Weights of a small sound classifier: arch quartznet, depths [3, 6, 6].
Rows from block 10 of a small sound classifier, named by matrix and row number. Rows with one number belong to one channel. Each number is 500 + 40 x the weight over its row's rms, rounded and kept within 0 to 999. All counts start at 0. Numbers have three digits each.
After each channel's rows are labels from the 100 clips, of 14976, where the channel reaches its highest value: "top examples" is what is common among them. Only what is clearly more common there than usual is listed. The data: synthesized solo parts of chorales (CocoChorales). In brackets: how many of the 100.
# convs1: first pointwise conv (model.blocks.10.convs.1.weight, 192x192x1), inputs 96-191
# convs3: second pointwise conv (model.blocks.10.convs.3.weight, 192x192x1, transposed), outputs 96-191

convs1.21:503438530500572501483500458522465645500503500491480497534605500500507508531501518527500501568482477496534500452500500498512491536520505571535479518524500540500500500508448492489491559500500454375506461520500533500491500500558530497498417394487512508514500466475518540500447500572524500433
convs3.21:500500500515500500473500492521507421500489494579493512500468500500463472442433497513468500489500506536479547500443500500479500518484500493509420553502442497500520526552485509500546500500448498448500624500482454488493503500596500500504462502532453525443456500506480526546521430589529500500
top examples: bassoon (100); note C#4 (35); note A#3 (34)

convs1.145:468489520500548471522514500495484500470492503595500485490475500481558471500557500500424482494551500522539496500453515532500500432461469500508478500359515487460495522428484515479500545518499533506481500500504500532500472488527565472485518500504500430494510500492600500478500482390573526500
convs3.145:471528500500458506475500601490500482549500454500500518500510466479485500525562501533532500465509500500485500553354476399533500500500498500497477524500489570448500555500511500500482500552584504500500603500443544500500500502445527500500435500523500482500535500500497588489482595499554500500
top examples: trumpet (67); saxophone (32)

convs1.189:456500457500499480544500500500472564500474482494481493500481500500500486485500423489499474538500471418432493480459434554557486409504439465513539490500492430546500500590441469472513524494584498493645426472500499509500544500500523448507500471488453534447536528537473524479404522345509467500
convs3.189:500404459544500468500500500465500481505498473403500500497495491482490479541483500515553500528500500500528395489503422500500500499497425479499506413500597500500441500523509428455475500547566500500500350492463558519494500485500468535552577530500500505533597508500502455525541500500500500517
top examples: bassoon (58); oboe (42)

convs1.161:482492500500505529506460555481552474500500500447500500481483500598368479500513514511531500500481500437504516526542500500500500500496342563553500500500557470500579543538500437509508554519500534592465496626500559473500482480526379573445469486500563500452500484500529500457500491500460501495
convs3.161:603533516500477490594450597443551481470478468408503500500517479468520474441500513517457500500459500500570425483536500519519520508500425468565500486417505478427565513453472500500500506516563531508503500473500505500534500500487500448498550507498477530500503408500500531500500476500460500591
top examples: double bass (58)

convs1.1:473510485520542613475517426500496500500492507500484500500561596535500441512444505532500443582486500579557500431435544517500500500517576601500541521500445488606419468490487500496512505463575437417500419447591500500500490500546500547487491441513489461466500442500500450490551500500419499395
convs3.1:500410455500500445566500500449500500526500470408480492475520496500516500570527500526500481500471500493586373460436443483500500504500500461471510500495571474500449472489500422489499500562562500500500500497452500527500521505444500500521582500502509450551554500460500500500496500412500511500
top examples: bassoon (63); oboe (37)

convs1.165:500500468486512500538481444524500462453481500497469500500477578474514472479500541450535543492545500481520500594500520553460511500455510474381500580492476458500500536431529464539658568500556530522511528483441500500518500500512500474563424419414422444408487469500518500448460500475449497500
convs3.165:413459460500454559500512493451500486550528493548500565528502423500500529494419471527522450563500539545500524440507464540500555511449535500472500487496500500538507500477538485500523462486500473462527543454451500460500545515514455609500491500545502446500564523511527503566524464621510500500
top examples: clarinet (100); note C#4 (42); note C4 (29)

convs1.120:500500505500500532495500500496498465478490500472456558500555472588523529500500526426500488493486496500500500498435484490500600500511471500522439554478550500498435563554500468500545504500500553515436561638469487500495492500500500431500500613490474479459519500519500500500488523495448480535
convs3.120:500500551500485500500436500526492507502500525451506571500482480433517438514565500500508458500477547533499412498560500509503567549456500452446500449444505500510500443442507500500519557580500488500500500400437473477500559576500408586493500525532543455514586502500500500556476477479459478500
top examples: viola (84); note F#4 (72)

convs1.29:494500419550531506502500500500575500500500500488500500396435529437500592455502500485500498565500499506500463548579500541561500500525463500461500444555500493500526360510507500472500385525530531500500452474500541578596479562500500559488500500500542533502500517514568501466446500513544474492
convs3.29:531489591475469466539484443500495485476520457459461518447404500459494417387500500500498436507512473500500463523500508490574549479514496480500544482500532466530502473551543430476541412534500565500500395480484551500512566500487500498500500559501431500500573539500498506539530538481548500524
top examples: oboe (100); note D5 (46); note C#5 (39)

convs1.95:532449544437500496555629500513499500500636549522498515447500595481477478500518498508486500500598500486544507483494522500514512514453500545496500483520500471481500499460511491459415500459500517556635529486500499533500500475500504480500500500566500634561500454535500563488442428506500493403
convs3.95:500510558448500533500440464528474571531528432550458513483569501447470467565486420500608454565442500467522528468500481517500535500434487523465471500465503505449437558408534515431542485546563459479655500500441500531539513544498449477500484486530454427525486544500567590553500468500404500449
top examples: viola (98); note F#4 (50)

convs1.112:500441500500480493500451508512500500466500500521500500514500533500545503500555502479551516500486469523445522501446529528500430461490531500500500558530461462474619500500500500500518483500561551500509500431485522500500450500500634462466526427467500524506527484522504500470507437500472500500
convs3.112:504500500500564547441508500505465503500500472466500503514544500525500481502477476472516532467512496532514551560380500500509556522500490515500500452500507524496500445500475500448500463518509500549500474500514500549500500490417500491572503500500500500500500528500559415537443542472493474437
top examples: viola (98); note F#4 (78)

convs1.16:500473538467444481500500489511467434444500588500479500452572509537484486467547483500479499500500503475505491449498475470508541499500476609500517403488500518537498526452494514474500500447453548587477670515500462503500500511500492537644530500540514500470478495511503492514598500509492500482
convs3.16:467484552493500541438528500467535500491485438451500577494500500500496544500520455493500500478562483460552518517482500500453483567458482453365500512500522500490454500500551500500527500488506500500529528500500500514516455522551500500527500527526527444525500503556464560490523500500500480460
top examples: flute (94); note G5 (38); note A5 (26)

convs1.182:526487550422500500497517528518525470429509500500500501446532489500471494498458500518355509539521502523557500500500500494470500500500478500458517555448465496507522499500500519482552460402573472500524523441560500479500503429366496508521518570514500500500489539500545508576515500455472467500
convs3.182:525496440523479500493443462440499487511523545500500535528488514500500500488486500500529487519576523500548506502451498498500500558477524461500459458500523500508533555500488527500413528500513500500500504500500475433565500500645500498500484533514517526500445457543663500500523452500500500500
top examples: violin (100); note D#5 (43); note C#5 (40)

convs1.175:500506604500500417523589493500563500469413482500461500500497500536500545500500500510500465491625500586500500536499541500572577487546458500420500426576558537461473500500500546402477466467449500534429469463525500500555503500500481533499500500566571494500399557551500436529500402544485499500
convs3.175:511500578500500422466447500525487500500500507478476413510519531500500474500500503500515500506491510547451565550499526512433440436476447460500515453511500470500452477530498500472531475500485513509478454575561493541500520471398451500490463434511441500472500500426525447520504469544457506457
top examples: tuba (85); note F3 (30); note E3 (28)

convs1.123:458378500500543504500462500646467497539482453492531500500500436483582455500465538500426471523514500500498447500527516500538500520598500481494509569522432500515568500466435508500500495521500476413500500500500500500478563587505500434500471475479546468582653500498503500499500533493500500510
convs3.123:437500491500522409481553487527452551445505500500482472459500547492520534534536478507493548500500472448466533500547500493500480478500500533531524472483535493492437495533500529517512487500500514500500473476500500578424522499500541534547500500461500500500500580500500500500472586382500578500
top examples: clarinet (81); note C#4 (51)

convs1.119:490527502525487500482454503500500488500500500529500501520464479533557500500500465484512500604480494490500553411632500537500500477500502466556500568487481500500516506500489500584520500541500486474500472491458475500500500493500491425488500461441518478500525500543440505523468502493500485500
convs3.119:500539542500500500530401571500500500453520479500500500500547500518500500500432509550500475473450500532481500500490500500500447483500496500500521547500453476563529479488555538517500487431422500483472578525467496535513427493500440538377500500527563433447537433548438443516516469500500432503
top examples: clarinet (80); note E4 (33); note C#4 (32)

convs1.121:500491522423496500569509471497490500521521470493463501500488519442500460509481509457530448460537462455500526500500432568581503470500571416500417500457500620500510500507462484483500500464485521501605500423544500543418500510500541448500500470500457476500500532519478540500439521451480500479
convs3.121:536525446520516500500520500500485480500492500518526500477471500500460471464500526514482500526500481483500500540500530470434433463539387540550500510524470494525500533577500511454483476518547500463515500562585489531486500450500440477500466488500442635500523507500557500500500589481500495500
top examples: viola (100); note F#4 (49); note E4 (35)

convs1.72:464483540580539500430354526500440432515445480459500500566456500537500500500531500500543471547587566525500500444515509510500477478473541469503500597497500497490603564503500441500494569559503519504373521519493497495540472550545523494476507500448462463521418500472529522454551517476445478573
convs3.72:500509487537512395479549546528508500500493507421459539496388574569486453504512542593500500461576520551520500439467547563500435500551500405518473462439509426543544500546467500589484500507454500517500529500471500497522500500468500526531500505507459532500539465549488499447473496497605460535
top examples: trumpet (67); saxophone (33)

convs1.39:500478518500461519407512445500507534548520510500500505535571445498500449541500509443500504500389553454526480500542474422500500500487500580449500588581503386500500477443453500538500521500408500499378489500513500500500478464490493505500501473500386446475500500526445498456538502547558541456
convs3.39:542503529500518491500500550500478405500512542457539487510521500500561496486529524500500552426500491500500476539457500500500457500575500540507494479595525442594413500530500483500500517525482524486397529531500500454419505463523500500555509500508504548536529497592448416471448519525550498492
top examples: violin (61); note B4 (49); instrument: horn (35)

convs1.142:544497500622511430487500486500500554504548500575625497500441471522444500474538497451468500459519542489585558500500500500519523542453499584491500500482580500500500413486500513481463466491566473500500428509500500464539574500425500551472500500500500551416436465500574432571543490455535500496
convs3.142:500469481509490500481446518499500533440480553557628557537585550500500508576540554418500500500500607519500500501500500483479478503500496490500422508500471500461529512472491500500500635529494500500434585504510500434500486546618540500525475500455528480476500500506514484474452437500500498482
top examples: saxophone (59); oboe (37)

convs1.147:478475500521526500496488500487535500449500425548500467477480500531523464500500568500514507500500502500500519509508512548567522548577509457482593530500500500467550432458519558462480500529532500500549508543528494426526515500384530480472430500468468500555490504592467500541500433460601507480
convs3.147:452537478500500500500500494437500404513500610500591525507500500500498500563500500459498500505500519497489500481576500536493500463549500486500500500540500500482538607500500583425470500528456500437500569500500400450497500537658500500500509492500484500482500500537475513485500527500503500470
top examples: violin (100); note B4 (55)

convs1.73:500491500551473500525495479491516547489509500474492500500531484485543500500369459512488475522453500534500530459498508511462436531518500492500522500524576512500500499550530496500507485470500559477491500411504500457468514319507497500524479500496500435526523564428539500572685500528494481531
convs3.73:476456471551564665511500500500500500494524500467482528541547500500500505500509500486462489495537500418492441533500508452502474500549506500483428456535500499508552512531500500500428499500409530500507586520500510492470489502651503500520502537500488508506483523542525462500525500447500500451
top examples: violin (100); note D#5 (33); note C#5 (32)

convs1.100:462432500482583521515567503565500542532566560471493548502563500462460447500500515449504518523604500605500462500500487499469477553500500560518477500507451484500456509542415500500428500498487500476594500553554505580500549520500500487525487465500500617556505433500539514500506500557509554438
convs3.100:537589500529544498551500531500535500457451469500496451531515500435523466500500500500530604523513500500547510544487540579501511500477455455488503614496534509473500453500500550497500500500423535572502500563500443597503423514497414455500500500500549561500436500518562500500500500553500511565
top examples: oboe (52); note C5 (29)

convs1.12:500500539500486477500561500567481500500500478500544500506425511515483500500479450500579500500463476509500486500500461505486439471547500500447533481500489451534630500500530493500500500484500500500500500574419500500500477500485541524446534438500467488500467496500500500500500530500557509455
convs3.12:587493505537500427479504549500498409474467500500667550500568533500500500534533533500490549571500528498538471500515523540495460486500500457523500500564500517505500500473455597500500557512500518500470553516454500500508468500528500450500517500500500546500500500500500529479483484464472427494
top examples: saxophone (100); note A4 (26)

convs1.77:481472505500500495466425523500588494467520555556530500500429520412528514458522484534524518516503500500458491433475508476500566415482576527516470602401500500466509502505540455449508430500590519504500496494417375518500435508490554434491522563500560506483456463500468527574500449432500500460
convs3.77:500500467500506500558560500500511500500499416460463485486500505518500537478500491458505500465500500491488551428501471490500500474511455502567500498591518500500497537584500520491500476475557532552563500500593644543477434448500505500485467475487500539500458509465578500450489580500478500505
top examples: flute (90); note F#5 (38)

convs1.171:537532546461549521510459500500538574500512500451603497464438518500500500508517500462478459475458586525500482500500527477485471594512486443486500522505531511500576506475494570500500492437500500520569529500547500427610491500538473567471549492495438540498441477500515500500500452438500551500
convs3.171:500500498500502491498506509463476435500500553500605500525494476555488489587538500447472515498505436500546478500459542500505479501524500448500479491500508500484500448468450610520407500500559511477506569495500476469496454500500529536523531425508528500545549482500500521500500527500482430471
top examples: saxophone (60); horn (40)

convs1.186:500502517493480462500408592500531484523492482500500451483511500467481581471535586418500514518471484496500454560462500500449467467517500489460453600500476416508615493530500531446584500500545566470413522500500413497482569500500500500435473549405517499468500545559500506522538500529500500500
convs3.186:500500553469464592500456537447562509489500562519500517447465500454553501518532486504509500557514500530563419488567433544559570527477592494444482453441509485464500500424483481560526500500481462500500526432387389500500500500531533513486555531488523465559545486516481562521460494456542522500
top examples: trumpet (86); note F5 (51); note G5 (36)

convs1.99:500529657467474500500547462525527605508554386500527475500483561472511592502501557472488500514542541548508468507543530492559515489468507500489500524482490500500438504467544514476574500455500498516500500465500534511565587500500510504500500500500465586500519465500505499512485464483500601448
convs3.99:497500522500524561500439509503426574491459500500441545507477500513493471491500500491505557514482514500510532500516534533500507479500497521459547567491518500500501500500505488587500518457500536580495523528517509471535485500500502500529553507482455573498500500470461500491473601500557456500
top examples: horn (75); note B4 (39); note C5 (32)

convs1.117:500500461500500476500458500533493503474500388496500500490383538514500524549486500500498474476437500500439468502500518596504514448516522438458528525512493475478700506500508512493520519460500500500530500505437537500500500524484545476453476503500495500491529500545474542509487568402497490471
convs3.117:579500588500500429528500500548530462496500564499474500500506520505480500468500500500476500550518535515508500402524510550523500484469510424502500522506487465454726424497500520500468531500476465500500488500500509479526500522509500488496485520492500551466500486500500500500493500477500500500
top examples: saxophone (100); note A4 (26)

convs1.52:500539500507628437525608478486465554500505558527499476476463506489508439428552498440500500500500496509513443500500500509492458500476475521572500516500564534515521420500480500483403407462500524569563462461519500610500462458543542524500513460500500500496500517456577531500500471500546476462
convs3.52:528482536510466473556461500500525472532500468478478500468433446447500392430500533549500423500500480500500418491500457486493500500497500500510500500475494486517538524540522500500545343570491538500439437477486559494500611500500445549501507579500500555550584500476500515549574496492570468539
top examples: horn (64); oboe (36)

convs1.81:498500500506482500455500500508500455500500495507475436548500500500500500570464484540425483526515500457525500500600458488500424500500343486498529462495482500485417500548482511534590500458450489605489516700500581402500480500500368494515499542514523544430522449430491450480483537512494475500
convs3.81:507567447500500555612498469480500474519500482494468528500514522426528522471492503550496514423488500511601438500443527520500504500503462500516500500486547539486530512491502500500509500535558527500516502500531468454522500548500357512470516539534533552491458500456500528589500490496417461549
top examples: double bass (100)

convs1.11:530557500490499500529602662500483497519498502500407504500500425524310478500500500454551500487500489500506500502502494490558463500500610492470468460500500500537500479565569503526465500449500522500500524500500500500524535499552500500500500486474500500500513496493500500500543532556500524500
convs3.11:500543485500616396470500359500502500511514511551559500500500521505500500500500509528493532480500506481500500500506547482500510508502547500551500483434500476497500497500478500520495524500686472509500529500500514517594491500500500500498509500478510500484500500510503471500515498500457486494
top examples: trumpet (66)

convs1.94:486516500500540520588669452490482500500500500473492481457500576513470500488459500472367500491514500467500475512500490499487550490573500469507547441484471500500485511464449489472500500536621468457559512532500511500423513470500461482522448486526460500530457500500457500581502589500453500486
convs3.94:538564510484480499500481500500500517470537392504576453511500500507471492512500500528507507491433500500500453444520574506447476500528500484546551544492463518512494488528453482520493507479504500466407434500495477500506487500373487480500550494500493521441495506480568445460512529430512465483
top examples: flute (85); note F#5 (31); note G5 (28)

convs1.97:491474524500470515516547494463434500470538500477417486520517583601494545508458492500509494488500506500500481588500500500474487500591424500478530460546493483466410500488507500500500522500488500468559508596485548408547500500450358551490491462587472581500511500532500500508466500569438497522
convs3.97:485532457500500534572534500500506498500528536476500568521500500484500513433511500498468500500498415498518500509458511493473521451510448500536500443500484477500537494572500486500500527482471498500553519311500446238464503507523479527485500500541457539513491500509539526545500446500485497517
top examples: double bass (100)

convs1.172:500553500500459500526437578619500513521524500461573455468500504484561501504500523516649467500519483527479500491523475437500455523569442522500485505558526482500500500580479539454551522500430547512495507576454500467400500500500490478450472566528500526573515500500472500446468520514548500479
convs3.172:500499483500433500495482633461541514507500500500608520495500472531500451464500500472500553500500521500541444501500500500549478500546500540500441461500473462491573500440449522515461512499540500500450569500477500429500476500500500428544530500468507481509500497553445528500500458469489511500
top examples: trumpet (55); saxophone (44)

convs1.89:527500472508474500533500508549450526475477461500505442473453508565435500500500482451480500500500500500476556515539484557443436500454544522504500511491590500496579501448488500472500496466476500428449504444510561468500558500500582544499455485476487647533530500497500512463462495399507487558
convs3.89:435500453445523500475559500500455533500484456554500470509474497502491500530500479500500514454500500463500500601422511500500511500491500565500503500525528521500351519500473513445514500518538481524536513500475516518485500486500486594500471500518516470537500542505500500500523516513500585452
top examples: saxophone (99); note A4 (27); note E4 (26)

convs1.158:424500519492519511500500427539520549439535525531578454484503500472500545500428495513402507559521500500500549500500440459500545500538498500500608472511500530499541484484471613533500500517497392495553500500484500500519531501500430393546523498482500500514533475500500498583540468500603546500
convs3.158:496477426500492500460572520507500425500479500529587500516525556555500442558452519417500531500495459457475531608515511425478500428500422530518434449564500500500475500512425558435387576503514500458454566500511500524480470496540520565588500500469500553494500528528478462448500500471555568457
top examples: violin (66); note B4 (50); instrument: horn (34)

convs1.34:474449519500498486640595469543506500509512500500500500420500500526500475519507494510482521466515480521520465600500500505500500430474520504500500505530460512529549548500500500344500532503518513482558528480500500512517557419500471408509500500427488500592561500500505543555517476500496505500
convs3.34:459485482481466500470432559537536535508514610480548517458469459389494493480473485500500448576611500545495500521585438487500549577437500436436495494501521500530497519543489439456533458523500505479500542489456442553500531509559500579500500462520500459561561515521575500500496459476535510481
top examples: tuba (46); flute (39)

convs1.28:500436500533509517500365562527500500481541500513466500520500616429466500502564547500571529522595500467436441500500481482500500543500454439500487587441478464551486458469500527500546500407515479500418500503576500535500499532473500554481500518475488561557500445500521554500401464467500500500
convs3.28:500500584500498500502420500542489467374460468435500522506479500500493422500500520493465518521481455526511500484500438488500500402500500500551510500490500462492487473530561500484500493500500578490500460500500500500486500500516510554572492500506500534500500564444500498551502500528524495457
top examples: cello (100); note A3 (26); note B3 (25)

convs1.71:475551500500517500438548533500559562481529532498465470464500565491511500483500500531511500549453507500462476489500487503545485485520500433500535486500500435500583500504424500588515478500501465497465458500452536479403500460513506496500462534534500419506500606523500541533427628343500440500
convs3.71:500500500500548535477446500565504484490500500585500519504500500526539526471500500451500492445520500490459564565557617502500493500539500561528471500486379442500616524548450588516500497500380565477500628510531500489453500498559500498528449476500518498447408485540500500494499500552500500500
top examples: bassoon (100); note G#3 (35); note E3 (25)

convs1.124:534485439516511469500486384497522482380477500489456500476500526514500527569482500474480501476492500511474500500521525500531601500500577602435493500540531493480500500451529500577535463471500498526496533513512560500500484507475500488490542500563539489500478500513500503528562570477514500491
convs3.124:500500521500481500495500500430501439544486528449500454461456487485500469500548544500482524499469497526502506542500495500536504510500542471436475529508465542500500474500416500510500500500474508500414500493602516446500461496500500501439419441573548500479536518566500475474500637543467442500
top examples: trombone (100); note D#4 (37); note B3 (33)

convs1.131:486545505440408497490500500520453450529454425477572500485500487554500462468507476463518511490500479539531560500500407480555500488520547500579477505562448577453487505535425500500370530504500525468611500472443435528500486545516519412521500493500600585573506500563481486500466442500495502500
convs3.131:473500515500468517483432500500510522435504594500573500421412511449500461487553516500500500552496542544516500500500468473514500488490523475466490500500500407500540475449531464500515500510451504500433480497443403467504500539511554522483547510498499480500574512532490500530515443455527559504
top examples: viola (77); note F#4 (73)

convs1.25:544509518612521509500559504490484487526500508472496500549569500456529500500500447521493509524500481502526435529503519405293492500510500545500500652500500465558435500498501506489383527478500536543532511490482500517495513484500509506500489500582448467569506540455506500506481464619540549523
convs3.25:500526520449504518420390595360510500472500527553573500470523539506498565550465468478545448551426326454499506500500421515583500495458467500459558508444500561451500472479500545539500500500560495526500489494500523524520474532500533434497531500510500476481474512500500500500550493500478468510
top examples: tuba (87); note A3 (39)

convs1.90:481530500500500526480486484500533546551500567494578500500573500463523500603547500500543580528552487517500545511500556486447512480480500565500512500519500495500505510389530525402508553500626528413461464500500486531563540527500608507530506408435500536526464432523566500514529533500517530538
convs3.90:503539507479499500606514500438500485500487477404471535542536511543547500520500466441500500451453488503537485426481497515560544455500442554500500490430540542517502448429542432545503500496525500507567392503464514500528500500394500503548575500465524458529533500448478487464496500448491505531
top examples: bassoon (100); note C4 (39); note F3 (36)

convs1.146:441518500604596500438500500439431556500477492547416500500500500429547500548500444458469500522500538410525492500547500493475386536500457500485461500522529436500472444500503500500500421500500534530516500501500572500486451474548464568507500457500581500489500573456542563414500459469540500464
convs3.146:575534535481478452577500487488500512389482489445522500428465486475504429383500484467470498571519429473526475537537500499608542485500530520477545500500512513507572492481500457500551429531473586510473500490500539500500496483491510455505500541448470508500500500455500522500479536480523539502
top examples: clarinet (76); note E4 (34)

convs1.33:500503473299542500527500431522507425500500500500439496526500502500557460500578493500496500430522500496477488435462500532500499454504500611500416448516500500448468500524494500519491500437557575527578511453500513581580500547555541500480500500500500500545534500402547407472500473500500501517
convs3.33:500455455538468500596468500494488482507500546447510500475500465500533439548500500511500467572499554589525450507437386493531502500526427485494500366535583459500500500500552450476500500500500500500500500516456487493487500500500500543579618504514472500530589529500495477548489485451538492500
top examples: saxophone (89); note A4 (28)

convs1.144:525519520421504569519490503428500500449518500559519413526515500500504505506500451469500578500561533482491470528527500489500518533493390538500472500467500459537507500500505570479524516500596484500448504628500500486500500500500441474426500500468500530440629431525500472500524456466500481500
convs3.144:500492440553424680536522553411500500585500500502500529522486485500497517500491488500500494500528500500534512500500500517500473491500518515509448500497495591500500661500531477521500500500435500500500500428480500394494500500590462489471517519500500500469491476554451575516497473500500486610
top examples: double bass (99)

convs1.27:500473500500546498493499500535500500401500500500500500500500515546500492511500500523500554500478518509500507500500598535514500500500500509573496506358484500540502552520500500520500394500513500482500487506500493530500516500495500500500566559485500473560474500461500477511500556473484500460
convs3.27:507512479502527477577500447498489516501500502427500500425500483489523547500478468548500507498520450500533457421462471516536508500500483502491500496528518549509500500511521480478547384501478500500500386500568500501500497493498545497499502517505547518531500500500477500426496506442534453500
top examples: trombone (62); horn (38)

convs1.155:395482503552500500500500500504502438492563500527514500509465580547530500439500524500374470488670498500550467484517469465543500508590454534573451500489450500505485444575500432500406477481537500519500497586500500453539500464500473498466500500486500523500471500555524500500500400500515500525
convs3.155:500481472500495481531555504500501468485500500487598545524571500504500489532500479500525577500431514522577465531501509505454524498459419495516500503505500507464488500496475554500470579503505483492500542440500500468500500500500500485446500432500500506511489474494493511538500465474426500529
top examples: double bass (96)

convs1.87:521500543436509500437500424474560500525500500425457523432512590500479498500504450545562449534500436562500540500444493488526436490439591476446473554503498524547500595518524423506547500500478503363468465477470477509500473504500526487516515342443434528498540483471556393500444509474471500479
convs3.87:447500563500532552500500522500500500515488500561492500500518471490452524496429468499500500500540445539454584537500490529475513518515601500503487500500459502457500500502517553500500440500431493495500648494511478503500500500500500486480421500500469500487457519500500537545504463577453480500
top examples: bassoon (100); note C4 (54)

convs1.84:488500500483500500498538430482486500504591411461548529503500577598554483503470447500516500500564535568500500466500500562585442494552488467537500500547500500487537495500500475548500500500500542496500516601516527389524500492570330434435525500500533514500479507461500500500500465501506500454
convs3.84:487441426500514528390503475516488552493481443500514467477492526523500531589535500500500519492500500441456500618492500507555522500500574550458500508500500499514454500538447500500500480527515532500424500585439547624472501488500543448554498468422500453511466551505497491395499560434554500460
top examples: double bass (97)

convs1.115:415500529500500500472500500531446476450499581599523500468500500406490500429524500474500563526573471500500440549500473500516512587500500480500500423473452513500466501518500488393516492490500500500500505500540471556500457559476500623545500606500471559457492500486504458500462500499517500500
convs3.115:526501534494500504571500485448500448500500470426440489518542474500531454440500452578439505438530500500484543454459504533500556452554540484500500516500500520500500472500553466504553459542468510558503456561528513529525500434437408532537478516500434519500500506438500489519500500614500500500
top examples: note F#4 (71); viola (63)

convs1.130:455500505500485502466500572424558464500500500433436500480535500421451500500535477534500514500458522500500419621500500500500500458490521500500453500366475433500552500501435519558500532500433544510500500500500536514580462610535549500589548520513469480528500489500445500500500477500493500500
convs3.130:514500479503534500503500500601450459399500474500500455459545500518500443500500500500500549464513463519462500534500552485472463423521500478502503513521505500537482502578495485500512494500482559520461465559598500541500452488500492525502442499500452586523483500500500417500477517475468555412
top examples: note F5 (49); clarinet (48); instrument: trumpet (43)